{"model": "masked image model", "dataset": "retinal OCT scans (Kermany 2017)", "train_examples": 24607, "image_size": 32, "crop_scale_min": 1, "horizontal_flip": true, "method": "simmim", "mask_ratio": 0.75, "loss": "l1", "arch": "res2net", "norm": "groupnorm", "activation": "relu", "weight_standardization": true, "depths": [2, 3, 3], "kernel_size": 3, "stem": "single", "widths": [160, 240, 352], "init": "orthogonal", "optimizer": "adamw", "lr": 0.0038, "beta1": 0.8, "beta2": 0.99, "eps": 1e-08, "steps": 40000, "batch_size": 64, "epochs": 104.0, "lr_schedule": "cosine", "final_lr_fraction": 0.1, "warmup_steps": 8000, "weight_decay": 0.05}
Rows from block 4, named by matrix and row number. Each number is 128 + 24 x the weight over its row's rms, rounded and kept within 0 to 255. All counts start at 0. Numbers have three digits each. After the name is the row's rms in percent of the matrix's.
# c10: first pointwise conv (model.blocks.4.c1.0.weight, 240x240x1x1, standardized in use), inputs 144-191
c10.0 102:150162106143117181169147124130105090119123135122149163111112141114169112196131145141136113122127105127157149126112119141121131122122166089126109
c10.1 076:109128151145137136108115125121104143149106129146130119104112108123117109125119127135102115132099134130162110144134125082120000158124134125133104
c10.2 104:069107121158164148126129110116148178125139129131125121122145130111107117106075121098104160112089098101098073162133114119141111152123153119137114
c10.3 102:178156106110125166164174151141091120132152119159140175141130175106153125186129161156129103115171116135182115143120117172106135116114148106105128
c10.4 103:117121129111131110099122119152119097134167137132140156117120122106149115136146125136072156180123153079148132092141097137143131110116147140138132
c10.5 101:162140122092119132147130124133137099124109130156168136137092118160116099113110083107130113107140098174155126081097140115081139186148135161137088
c10.6 101:192151101143115118127116119166113098140156139178135154118118128090158101137078109120043123162124141100142103153123146096161136117108151111129134
c10.7 092:124132110127151140125127094124121107119152124103147113069091148150121140133136152137123128120127125129152135154107206109109006149116131107106141
c10.8 106:091124200144089125118163066139138142113073111123083120124169136069109117135092141101131102109139106122119103144124118118150129097110146093130128
c10.9 103:116120162149129135111116124144133147149142128122120122114144118097141139118102115122086136154101140100142094129154111143173124099103182135163092
c10.10 105:156158158170125140164141188122106115096150106115114132161120166152110184146138152146156137076195135099156162106124088144073130122130144145129113
c10.11 098:153129141103129141140151124131149109128126130117156172127114162170111089125126144101080152125118125126151130131112124141126106132110149145155176
c10.12 102:152140085128120149107170126121124095134137138102116143093114050085126120143115153139113137206127125122102126109111118115152142117105160126156144
c10.13 101:180120146160126137123106151114139098118156133071153188158112173110122117108129113135122116104102109109198111129112139168097143121149141152119119
c10.14 096:129150140107118110152101102114124157121130126158161097140116165099141151152132159111174111126139108177142110137113139112114017157157118129125102
c10.15 103:177115166148075134099110141140120104124122119104137149135114149167116115095139112101114115131101116127168154097097119126114146111145157142130131
c10.16 099:154106161152096114092092145130103156133090131116094130118128117161131124083111129067092125119080088125153122083119113127137149125135158123148108
c10.17 098:130138078150121143140139106116106127143145136103134172087118128110142101155149141140112091161115118116098103166091151132113042136133131137137136
c10.18 102:113134121115130146130169130111124079153149095110141123114104148147132114155140138124136142146123113094140132127114162164162097087104165120137124
c10.19 103:166108173149088138097097147145114123124137127106123168139114147153123115088124114088098124140092102129177138097103093138127138117148166145136120
c10.20 090:144139124140106150135125154115126132134092145161104114089121106103154123123121118112070127139089129141165105135116099073142000151120156127139107
c10.21 103:109135140115116179099127129111110105145150124100163123119100110139165165173139092139151101145136097141159163099110140093149136088186172150144090
c10.22 087:110146144146125116126113126128114125144112117139103124084119107123122109112128143121115122122115134134156100163087127067109000155126125117141137
c10.23 099:113138105165130139139123122100123119142129139123131160100105129096149113144135128136090087154112104086103105157098143130107067146174113130100135
c10.24 092:129133109123114158160148130114135125135101156153111110077145090108158096130123132105076111124088094139135102099130119115115016170117129118109123
c10.25 103:117134109074106149118165147108105076124173123090156142097095115122137086141190146115083137151119107085116143119127121174139124095122174170156160
c10.26 089:133157142147097126118110133132123118134102133138096120082116108132130124099132125098124109130098135137154105162096121048123000150126130116148138
c10.27 098:142129170151101153162113166111143132144120103153144139109140123138131134144144103101127132115126084142130118121090075132163114092133145120155096
c10.28 101:134163108117138197138144113158113091141122141169137176166105163118172121175117123155155092151128120150151151101093137127132136121132156072088104
c10.29 103:102113136132143166128132117138148128140115143141120107145132123121137124119129132122146110136087107129090138163130107137124115143130176115158093
c10.30 100:152116135140124145121123109161134096181153083144126184143146140138133137173117133183106139168141164127132149128126119147155146093106134146130138
c10.31 101:111115148150124131140141135143163121098119129160096164157158159113100125101121117090118123073106086124121115135105132154075137158136112145161112
c10.32 102:120124158180118138081095156135175129117112133125115146149114128090101127118115098095127151130124125099130131106127116116112130148144129178132110
c10.33 098:120102151157104140103121130134140127171112086102121101119154133131118115142149146159107124158100135108095164150168092137153102086113138119148160
c10.34 103:108129171122121111138137128112073159068111125134073094157133152100106137106135145102114139057154123105105126144138106154116117139122122099144151
c10.35 095:123156125135115132113101131157123123134091171131138130140111110126131094124119104129110092145088143149133133119117145106115113133131108131126154
c10.36 091:097135116158122158160104098106113171110111129127113110102138093111137099133123137111150151118128112142141133122098122116129032171127107127117107
c10.37 097:155114153143141139152141145107144095145150050147149131129112148162119164189149101164124155145187169140137170154119106119122131080150135162132113
c10.38 098:125125140144123149137115118122151142187126097108118148157140149127126132141156133173142114178099118132135178128135138125162093094131167103142154
c10.39 098:110132137110129128109122137168172128120091147143098173180127140116102125089119110094100111118078112112135119120103133131112135153135149120132134
c10.40 099:122147146127125104084126121164154126128130165141111152168111140127139111090099104114118114135094108130152125094127146118112145152141134154136131
c10.41 100:146119152164092134093074153143102132111130132097120126127131123137139113100105111075086144131102107126172103086098096120143161120135143151144106
c10.42 100:101121156103093116154153157130151109078114122142119116120153140124122155130136157095145119084148106167141094122135109128131113117126154104128119
c10.43 104:129141130131090160106120135165150108124102143155135167142111097086122076129115134103085109142114113138127141097115124104136137126100138151129132
c10.44 096:159161132157097122110138141182085102138142143127146119121150160119155081137137127162088128165120168119126125157097128116129138113112134140123165
c10.45 099:182139144106072114105094126130134121138095124126107049137132121138131144102130100112132139090104107107092133122147141103122096142140106125102114
c10.46 100:151104147167099147103080139123103137127137131100123139098135094146132111094105095072077130130079085119165131070114096107152150117150156146140105
c10.47 103:141125074126135164169118145127131166124155114168123179158132104148130137157120088111103150127158116154137097124149132143139124124143121161131110
c10.48 102:120126122148130145096124173102154139115164105102153147122113133156140173162139083128140146130135112099151170145108122143133116108174170145123104
c10.49 102:120119117152145153153096126097131152128138122097116163136111122110158139119112096099099121108086055102143142077085097127092135148175136161162082
c10.50 101:169118138141110150121089172097139128138120129134162144091141115126150132128160105077086124098106094139172132090099061146136147128168161160147091
c10.51 100:137122155159110158152104102136108119181104121171128108117171103146142099137131140157100118155094123141081152096136134115165129106123126087119156
c10.52 096:153147125145117131135120150131121121144090147143101135100086126117137139112128117117091124130093147122151100165113101044150034142137152129131123
c10.53 098:129138079149130165156152100101128111144144125108145115097117122107156083145150170161168114128112105147077133133067211146118068129124128083096152
c10.54 100:144112126112135142156131129112138133140110132161120175149122139124134098133114138108089124106101076117129137108110115163133123140125125135151118
c10.55 092:102154119171100169134110127098134149112097135120134115090142117120136108102104100093106144111093120110121100141078090081139038160136138129144139
c10.56 105:130129133157094160142100154139119133105145127102093182137121129143110121137122131127125136119155124128151122098155114183117111115117140165107124
c10.57 104:107106123130149150134131117129158107157126125151129138160116161116133114126126127150147097139093111149130136111095158139093138133163160128145091
c10.58 103:102128127113117167089140185120142116168148117100149121111104106112127167155174099134136137153121132135147190126102108129135141092150186154148118
c10.59 101:090112154132151120149138150114139124186148065151130120125109174145137153175145151172139157131132130081145160163103107107147104093136160103143120
c10.60 097:127154121103126186152109095170143142136053164122151170133145124132153158160120121124180114151124130175149103110119128132154112148159136131136062
c10.61 103:129104167121130137149120129137106150130075138148090180147140146137121162164174133134129073091122105135124123151161130158131117105146096098091124
c10.62 101:101128160152142145118051089176116143125078132071153146089129112123111146141129079110103151149151123080140143060141088121131108145110116145087099
c10.63 103:154117135107135112111130140174166115137140116125123091082138135087095116114124145103139150170089169122127128154169104106125129100105120165160133
c10.64 102:126125116125135099124105108174162118163100147114154145115107097099134141122159076096127133179116124121168158087141129082122128162144166139142085
c10.65 101:135130122132131161093103143157124080115172127089148095100104144120146153124087091121105134140121142125155106126133120138121117129126134169106099
c10.66 099:113133112133107146135148113084160120102131128149135137118187142112143126133096117130117145129116108154139135127119139162144083152152158118101109
c10.67 101:148126123118150162152107102155124101154099134131127197168177146134148151166110115128143097126140105123153117127106172163156131147153127103147093
c10.68 103:080137120087157168152075158102163166142106130166159140156143090171136157130080075162113151126149121149112131109146132131128103167127140139134110
c10.69 101:160134112119151160140161130104152128157139107104154120136143095150110118125132154111146161156116094104120123113124151144114122144135142112117152
c10.70 100:106135103139125225129096097124143108130119137055132152117161097145155136143130112124143124128139112088133112087134147131129108158103115148097066
c10.71 102:087120148123143155158114145175166144123116132150171091176151155133132171144110106163104121115115136158101118143120133098131105136142103165112094
c10.72 099:134153103125134137138122122142114141119116157124133167129120128069157148134132128125149065097141121111147106125134114136096104145143113160140096
c10.73 097:120140108177138168109150108131140096110182163066121151108128114096126106118162184123158107135128114078111123130114119102128088151115114165111102
c10.74 102:131134133109137126108184152146146096132214151096169133109110132128161153120174164141142162143148142128138141123121147078102112177174116176123113
c10.75 099:145109178162153128102098122120111167135124115153130125111163136162109180158089094153138123140168135147126116110159124117129114113155107131071082
c10.76 101:099146095156134173133099165142147128112136143119116128123117187130159168114089118153150125080132142113113107162110120128112112154165108172112106
c10.77 098:133114093087141126112135154098137126131177096118131137121138147124110134150132151156115147147133154128154089135163129169170111093129127161125146
c10.78 098:101095132078131134162116094197136158121100163174158150095133153141126153152099094111114131139126129142122123100119129090134112161143124123117107
c10.79 098:104102097124117134147187113092163123143118135152120121111205092135130123135132166144112128114108097155106103162131124116139115137166116088135186
c10.80 099:075125143126108166117178108097175113133112140064091140096156085171130149106176122105174153139105089117124176083130140158120114172115139135151112
c10.81 103:095117122120110137131113150112117130100120124153119124094112126106119139123114117110112131108161100163172072106081106151146124137143131114100107
c10.82 102:137117120136182141166120136152103133145095142155129169092119158096139146163129133159184094123112121145148097168106113179112129121149109104102087
c10.83 100:124112116091143125133125132151132134127152104106160162124125119116089162137148112122052134123148142119162116081159130135143121101099116177110125
c10.84 103:127117073115162165118133111113143099136145127121116123121119184115149162153123144115103119110097117109126136123114140112162120092116149133132089
c10.85 101:115102079103158158118185120122120114137171106125119093147152128125110126131160163123086131141116151114098108124149152079153129084103141155121113
c10.86 102:128115154124089121112144112126097152132115126149121091129126107079136074136171134125128137150097067139111127131151114128125135125118151107186159
c10.87 102:133109118097125141159089156120138176120111117115121136151134141104121148146114106135103134114137128146154113099131126103126133116148125137145119
c10.88 098:133123119123138137132146140165155130127114159186130115120132152125151166141126114130104104130093142145086098170114158116168139117150147120102121
c10.89 101:142107138102130098163117098137150128151116155124181169106133097131126115131137088093118120150114103148133134087129117092129129161166127092120140
c10.90 101:132132128112168109128126190156118194144121144190139102153101159125118204153135165161158135125136175171106085188136143090141103117116100117113135
c10.91 099:152120127084163105104087071116121155135120110132159140082158114145116153157115117138113138127129100150104160111126126125132090171179084139095092
c10.92 101:114132135089124131163119204130130145146083119171128139139136167101119134143118128169137134095151148161129092164117133124100142134167127118158148
c10.93 100:104126169095147105138111122112140223133091117180148111111132120104111160151125101112151153116135119138126140122133131105129122122157120103119090
c10.94 104:122126087123157123135146187104128117152184099096125152135166172098103133144161154130103143113158149123155157164140155164126102113111129153187168
c10.95 103:115104127120123174135152114110125099115159138088114122108112087112136117134171178114154123125131138111121132130121146133102126125112089139125117
c10.96 101:141138116153121092112137100144130094133144152165174100143142139091144104116106138132075121152084139117089116134141100078136123151137151129089145
c10.97 097:114128137143116119099138187093155136134128111125127093122126114174105166094126109116141142128119172124129148125167143111125109135147134141116133
c10.98 098:139128141130105157113076108179112116084119136128103103089129102110122142109149108104147105146111136116116118135126076128096112124131101169112071
c10.99 104:153139117107161128132152192115130116136127137182126134138157172120117190134152165137145121115138154144123117160142108159156109115103118117114137
c10.100 099:121117151141139129141138123116103137147112111106119125134151101156132141095151109096134137127125110089160148075161114127122131131114129121120100
c10.101 102:118124088110142128201140144096136135130146116136149120158156101160141094140135131158126138124124143123109138162165127102084099134101110151133139
c10.102 100:122151078085122186179104174112132096143072142146158187163155154153170134165125128179148110106153118163139126135108143161141115150144123119134129
c10.103 101:091145139105149156130123134125129141107151139118139141166107143121126143135153120100100159119128104088102132088114081129121114171124131169142124
c10.104 104:159111120120134108151119133106120103163119126149136140119160097091101077127153169154104115106138108111086146150163098143117125114097119121129176
c10.105 100:140138143142129106171109175130086147120154132174115111120115104122135114127145114172155096114142137146119142160144153107060120117155100094090150
c10.106 099:071132097116118127149170118102152111122157157122160121134144156086154130142119119119091140116111121156113148113115123113140125161119149159171139
c10.107 097:116142156130102101103119137157102151114109159094113158157118107129121109092109110116131097125104123137154125115147159149105137130136107120118142
c10.108 100:111136091099104136153140150154129152125136123147158137150142170131136132142098132144063171125126118159147127134132111102129110134122119140114153
c10.109 096:093150102114139155144144135126117121130111143096129164146129137153137117144101151129149158134141136134111144122128096122098106155093144132141117
c10.110 100:117128167067129110118112091167131151136084138115142133111116113145110179143108095132108117100143152160170142111142134083095151121125065176110098
c10.111 099:157161160168149113121091169172093135121141128099138117113109137159117171139140075133114118134153161104158129121137146105104110121117101160092109
c10.112 100:167134125079125132180136108116122169157103134138149130133177074139147140144143098160130155120138126144130168119133128094089111149139084102065099
c10.113 102:129144135089153098170169113124112060161126139154145130176153139147145120150163169160114101107147155096112141133146110119104142128109114115132158
c10.114 104:150154137136149125153180078132146103139127105114158119197158122135117110137094129148128119149117140149146103129139145085111144125140120132112112
c10.115 099:172115106138116134110157136127138120158140126133094159185194113091132118114126150123100120164127117135128121132136181141171091111121149121135137
c10.116 102:145139117083123099139174114121137122160135127095121134144122078133132131121181147135127127138131117066148185115160155117111115131094126160106131
c10.117 097:108174144155151131088134147147115114131122158101092126177125147113147151106117150141146106111130160139126116148129139136088121148104138129134131
c10.118 099:089150146154135130099114111146132130118092160097107134167128102114144129074108107119142090127083123144148132115131155124094130161154127133124107
c10.119 098:180161102156121143108126137111125085148117144116151092153099065088150095127166106145121131170098138108132179131129160093126123162131168126114141
c10.120 099:138136107104124142113087119186127123144142155117168139071122120122137131150101103151118168183153165141121158076122143085126085169158138150131134
c10.121 102:144148079115114111092108173105137069168149121100153141124110120124142135107104059154112131129125170134153127116120138106105126143169145153113143
c10.122 099:143132148117151101128117157129130144137150106134138101114101119148116191117110104117142149113142161125161117151144158058094119138151122152105103
c10.123 101:131121065108145135138117130145131120138146165140179128124125166108140136173099116171126135140121123134146130159140118170157067116141138155119130
c10.124 102:082114095127141125121136170117156157139172123142151100125155128096124140139113106147110167130110112132107084159194139102155133118095126162130145
c10.125 104:123133125131095134117138144135143108103190129094135150106114128141117107103154137132119196120139100099116133123128119185086111175125124195139141
c10.126 103:145102120125153133123128121114131136130161131164119134130134107137119140134142147105119167165119124163093119159135129102128126130147119156091123
c10.127 101:143109149109117135069139162103166137148125089169085174119151131165099151134092172127125160127135123152105138140139131157171110097091133122101156
c10.128 100:143124150123130117118102159113125167116139115140123116128101135142121176141110113124108177097162112128150155145149140097104114122146114154126122
c10.129 102:128128146118144126156159133090128107098141132170123092159118159134153131120148156090137134113105105167124134176112118139141110146146103110132136
c10.130 100:155143107166084137121103197089113156100156135135143140139161113106123120122114103118130138119157135184106103147166140146136099144138111106148183
c10.131 099:140111141114130118123104093141118103138119109131116134118140094142125146135091104132108145172158171126112106119145122137124123125155147174160121
c10.132 097:076103115103129104119105178094138166096137142161109122100138146149113142121114111087098163091146149130094135135200091128142075144137131152146160
c10.133 103:130147099100150121130127135178158143151156116154142128138142135109096130140081171145148149175152144137121114153129126112123138106111155172154136
c10.134 102:121165130114139098204125149121124088117127124113137105170108142151159141142167140137150126097147159138157143156150116134084106135146083148138128
c10.135 101:117112137111089149144154131134116110092140117135111099098134110132115140123140138153119117077122120106076139163122096153101129115121041138102168
c10.136 099:085123113090130161141162155166120118114112145170120114128107180089146122163121150138075133090109106131107126142098126129145127126117140114165146
c10.137 102:130126149077097104096169139089148113136151100076098154099117105139127139111179106091135125120125096125191127112116153137141120140137098115165143
c10.138 099:099101132119144147107100133127108115110141102132142124095109109153122108130109111125134175132147150118123137137156135160124095145105179137116134
c10.139 098:144128086144134137144143112175164091125129135157153126108127138062136115143133118119100125173094142114104108144121140086148141112095155129127136
c10.140 100:134162143151133167144127086132104102100106134123105091132150121128133138103124091100136085098134115116118107129103129128104116148136104140113117
c10.141 097:129137122103165168134150094135129130122153163116157140158150110126125098152158157132120141141123079117143137111145127120108080183114101139112126
c10.142 101:139138095118143175144113127152147128109115150139155116113166152119166131161089088149137128133135101146118081121122118132138124158146125152088086
c10.143 102:151146103120127145169121159096133131110128124103136111131142125127141144124122121163126166141128186144090122135131110110108117107125141169138142
c10.144 100:114115124151143165117128132169124130100121130148102142119144141074127103118093154106141137152112108111106102115120119185140140123089167122106102
c10.145 100:078146093077125137138114104128132137116101162153172119131102149095138124156102125107115151126147099159162147113100079170115134176140128138145110
c10.146 103:111144129118159112150114167141101135103130127141145084145116126162128132130089081131098142119149186140106081145123110075119116121128127126145125
c10.147 101:079130097089114129152178172126179144118136131124154147124141136094116138136089171147105150121140090174143118134151103101136114131120113157188149
c10.148 101:116149110100131154132159093124188115127147134146159161118152117095126111148108162128120130153131120171126124109131150138160118149122140155138142
c10.149 100:157137090119122166144101158081108123112119124173150073115142143117141139153130113126138120159096165159059120175121113169144109096123092121112152
c10.150 101:105130131111105108137143112136131108106118120201127121113111128077122124155112129102113160119143090173146120131127081137159116115130106140179148
c10.151 098:147144134162101119086101135120112137122148111097142077138129171117088127118100082100119133139131171128140087161113140098166078142149172171132139
c10.152 099:121139145109122158148109106123141123084126133094171101127110122116148141150136083098123159144125118125106162096155108131117107160179084143114132
c10.153 099:108144111092152160127165146109181126147163147149168167155141154121156154170114140193137134152124104171137115143121115196176091127161136123116138
c10.154 104:120120134150142126127182145119181139122187130128155100141116172140145126113122127127132132141081111106130140126148129091118127118131169131100129
c10.155 106:112110107100131191166159119075146094164094113097154161098124056135149141140132102102102128131157093120145106076119154154149113146128155101113117
c10.156 103:151113148131126106120121141110128123171108094108106125154117120163128146080114063099140117125108126099177135083122121104130135123182151102083105
c10.157 100:140115179093133136138131132134091133090092126126140118100092105146124183121134082059132110086126091135165125133141109127135126133144100170117098
c10.158 103:102120096120118120117081107148095108112122141089134140105116140138140170138131129132145108146147135116168123083133122101180133111140145130148113
c10.159 101:105125115172115130087123130156124159123164127120118120122146098132112106154162136116155169170181138146119177101143134162099113132110151140134146
c10.160 101:085121113117142138185145107155151147104146141149171126154118121119140123144114145135086152146152123176133112146150115134121107162123109171121126
c10.161 104:160143166108138131141135100164146136116099163191147119103111092086137111136118122098125115117117116164089098157101116118090133142146125123126127
c10.162 097:120124136139114143129135099130144143135116108094138131116134112128098129143154131120121157142141104121125120120158128156135105139147168171113124
c10.163 101:111104119146134142106193130099178143105188104089138094129129136135112147137164164104150181138118079107120140135144169162120114115093117152106130
c10.164 101:129135143109114145135180125096169124094167146111128102141126108132143109126163154092147176130091058159086144108120162128124135159131113123130150
c10.165 102:104144114102171132125158119112127111123145137117120154141131165114144169168120099132124087086178113143171136125100167144114138152150102144144080
c10.166 101:119131137116145132123141132116108099157117119105157127118099128132115147141158077146125148122129154131141119130149122144105133143128127156089111
c10.167 100:123127107086132117141153112137163124128134142155135166134133129106128138143110170109141179150151126191172121119126088134130125137137135121174136
c10.168 101:173144149125137131164137146140101130142104111120144183147105150146152178133154126141164110135147121133158159101135135155136112117116118096096081
c10.169 099:144145145107134124138103043180140147147144158120128195110139128144123138147178132134159111157126130120127130092143117084134110135100101148127096
c10.170 098:147129126171110143098099093190124089123141147100149196124144186080140104139148091098136141180133119089125121095100123135156095148161159155105086
c10.171 097:086122105103127130141125164140099158120146139113165133084092107135119176146118117140114142108137136126146130169165143093078119138126103183098107
c10.172 103:150105074137133118135161160132127093186147119146135159151177183104126143153156136168126123146138153155119145137139143109163125090128138120103155
c10.173 102:121105085135160188129151075142108114133159131122131097110103173136135124148149143149141159153120145092107150151100147140096129111121164154091084
c10.174 104:133129137117161120151115154130129146136135100113130101177121156129132164145107071167113131084162162130141158189140156070061130119138095190136099
c10.175 098:110116141126109150128141110144152101111137122102155120156155093123134137124138167125115128103098080155119133136129135159082124150121114127104118
c10.176 098:143104144092147087091141143143148116193111092117102155153134129145067182133128141120125140137158150123179147140120163149170113111081172136142150
c10.177 100:105121114153150129148143162093152154152114131183133081154169139133113136154118140145121127106108129134078121148194090102136096120107133120133149
c10.178 102:186138141149108123146133151174114122128122155138149130119119120061127112153153145120136088164132132132130119137110119127134144114089124137159134
c10.179 104:078130115151124102109141153094146152086136126144082111136138147114118129120102144114140116101160138166104120157123110156131120125132125087112127
c10.180 102:119133112058094103122127100142120152099126118118155115100114130134077140124120130116097159095170130149132119116120088115124121124155119123130146
c10.181 102:074123140132148144120097053104102143124139134138135113101129120132140113150131137119125140136121119112105118080107115122154144121140130107113101
c10.182 102:146138114133136151169131128105134128117117144104153116135128064124156089152157116137175122180109163106130150108153108109082130108100117152074115
c10.183 096:114139126132108143097165171100136128135163096073159084145158102128084145105133155145167186177103126153127103097156143137099096135122142133118194
c10.184 099:120089121177132134121141126128147110124141107153129181097130157106121113131116135123117123118135100116109103157095094181141155102124150110128141
c10.185 102:178134135156153163159141133125123117144097105106133136142148106173152129124113102122125141138153110107103148119124163134103133159124141095052089
c10.186 101:128116140120107114125134132079123157118120110143138105084077118080140136137145130128119132085127091113115122167069123128134158114141105105154106
c10.187 100:106111099113136167151139108137137099154125121135141160107158174116166125198156130165137121135133147166136152093133162167136133078103119097104143
c10.188 099:073096118161123131101211133105183126101146114119088095101150133168080121103144144091149184146076120105094137123136098128153136104119157095158168
c10.189 104:120099181151108142126116120144150099149102096108084100125116113121134097133150110151130131169113117092115164099155145122166140076085149100122150
c10.190 101:149137138112131088133119160134118189125103118175095087122117136123092192129152145114119117109138159130117116194149109104126115119149070151146145
c10.191 096:068131154157131112077111131132133184101107158132104143140125140066135110081100137099129117116076106109135099129108123131129153151144127134131105
c10.192 102:109117113122115138180150121125114106154131145099181112104163071118105095135175157143126137142129114138130153111157124119099130111103126136107167
c10.193 099:101124123121135166145115113107138159153111116128170137116150156109146138127143096175127131127099116136139177154120133152137107120128164122158146
c10.194 102:150151137126139129166189125144122096141116099147128131122155137125143158151152120146150110129140128106134141130112143157164135092117105094118129
c10.195 097:104118165109127091117123114115167132143084142146109133095088117090109119075140117089143095102064073097142128145116093102090175163154118146140093
c10.196 101:170155119120126146124175111139143111115179163100157169124107131109138112143164129119144152149122104099139120094105130113112124135151103135105146
c10.197 101:146136116138116136093141106087139107194126118109152169127170089149145114145158140130161151187152138146154160072112166176164122184156173087129149
c10.198 100:109104123119136109107159076115166135118129139139138070115127096121100115134127127092094155114099068130123091168125129137136112127156124138176149
c10.199 097:057113152137158100128156140131164112112164130139128102117144133105106164097107155116131109074119105120110126160109094091098171169167117143187128
c10.200 097:144121165159135117120139103102129111128100079110100133087137156158075145160148134123144135141169114130161163128136118135178126049130141142123124
c10.201 098:096140102098116131112113105150089074154152139131187128162110155105147070174103115150113122148123130144154109104138122138142074146099174137124150
c10.202 101:104145132150142136146157158161077142135124120190122116159118164083125157149129098137150082097161100145110088192117133132121124122161132104155104
c10.203 099:120140096109141128189132149154122125152118139172155138096106187107161171181121104186138099124135162139166105138132110167126072115134117123117118
c10.204 100:095136109067124134116102108169101125157114140135185125103082105115137150143113082152152149127143159147142150113117115090112101164139127142090106
c10.205 099:136103073084160141135167083145175113131148115123137112089106148137135117146167165134105137135115142130097132143097159060151143105138138099103106
c10.206 102:113149160148125110110148122128139129104161150148170125124119120113124077130079134122105167132129125165118105139134103125108114156130128167186138
c10.207 102:148144119141150113108119124160168135163137090123153149106118098127102132143099143157173170207123144127145137105104099115146139103133159120091114
c10.208 100:158161084111130138170151145136074108144128141180171146140101172120145135170134177145134119122155168162108105168129132133158119106109149103131143
c10.209 095:162111115117144126119164148137159143160138101133126204107155155110114188158173154148172127155151121121165146101146138195137139088123149111108132
c10.210 103:131116115146086103110100157154111167118152160217173153099119150135118111133098113101086123164129078150158076154163129133141119124173121101129128
c10.211 104:166153143140130147148122142135142132079125119128127124162124159096141131121111134125135120136147133159133085133099094156120127138144135105125123
c10.212 102:162152068125141142133144104141124133114142145116143130114144104111149118142125163117130125178108163113121117113127154096118109129110120149076097
c10.213 082:111119151173152091104125096148104152126133128116109113141138127121108118094110135131146117136121135086127093130128136113124206111119102115118118
c10.214 095:120140105089096124106108117117095163114111140113114128138143127140117119125102152106097121131108104103149095120143156141143170113115092127137165
c10.215 104:147133107136153118100151146128120110153161134138135132124099149100132119118123150128135111174121118104138114105145151172135125116128185138082123
c10.216 102:189149137108113108118149146114149078134149116121131075160099156115150073116114182154131153123097139122114117143107132091152140108126097109105151
c10.217 103:134153118142084140122114132110104102115171109104095115138125108141138098097120134120111114128106110130166103104116142109098141128152092126101143
c10.218 100:109153098122123140135131109126076114064135166129107117146128159137144108138107144105104102096128121081113110126148130132109134144138102116139131
c10.219 104:098141126097107144136171121118111079134138151094125131169144101158136134147165181141155139123128127082115137107163125140098112125131126123090150
c10.220 097:088140133134137115101112122152117170116102186134110124161127127095141122062090123107117100118085118107126104121128148114125150164148115128130113
c10.221 095:155163156105105100119113124161128122116123127120161122122090109140141114144109106127112150147157170132154082122114101117113158121116102128088126
c10.222 103:101116157167080133101141136126112122090130132117113111123143106123101166054132134096126114132099104120133098125137102139076136144157089178137128
c10.223 079:113119136135129114134109106115102133120112128092114136146134070147110102073116113121142135122124103080129112103133142114093219128118113116135122
c10.224 102:097152154113114145121124078144120132142140127139209118091125104113138135136135123130097148149124104125169159092122089117152116130106130146111096
c10.225 101:181102158076098102128159102101119079164123128144089152149121109137128112123139192119138122115093092114109158153125126138152127113106102105176173
c10.226 103:138152109102166099147131117112127068191077142146123150152128105150137124122109134142143093139149086112126114123134138148107135175164149117111122
c10.227 101:187147126113120143151126109138132115163106125115156194119141116175137126142147139101163130145133074143162148092126171120127125138155133112079096
c10.228 098:115126151158126125098089112128111168073138150127115146127114137147110112091091133071142140123145108157150109126112138132099127166154112134126118
c10.229 104:086110093142140174184131152078140141088124117143112087131151153142130095147124117131109136119129138141077127158133128127111113137095146137157114
c10.230 099:128164124110117134153137147082098088129127125141120076138104138135148110135105136136138116116121178091114109149138121104148112123100147134132146
c10.231 100:152135083118132133152134074117110123128154125146161153113112122130130134187126172140158120147179100145122137121096117101125133149117112149128106
c10.232 100:106108070116117099132117152146126164134128147175155172147121152098138145143157101143088132173130118144159144126168136154132104128124155184120140
c10.233 100:105129113098114131148135125106165121169172129136153179099094119111146137157185131177129139154124107145142173105138117134128095117161134157125141
c10.234 098:138129155151112110107122135130107083165117115123146169131137116148121141141147120111154155177134104124143144098108139158167121131179191133146124
c10.235 101:138141134125143154145085157119136153134096117119150105137137074134121153104094069143144147122154152131142134115140110108064115156154127151104092
c10.236 098:156127117097110094094110132138175126163128111094138146159126080140110120114175122122115152166142114126192173095133144158106086146145156152135167
c10.237 098:085132164162135130076099096150118178102119154118093135122114131111133095067116123090145129134117112091125144091114126125119145155146121109109095
c10.238 098:142140109119136154145133131115136137140128142102160132168138119162140106144128102112124131137101114130132148116149135120122083126126166100106142
c10.239 104:114147114117129079134121153129103136128112130142151106122105145093154192160147131163152110105141134134145134179158104155111125119136116146142145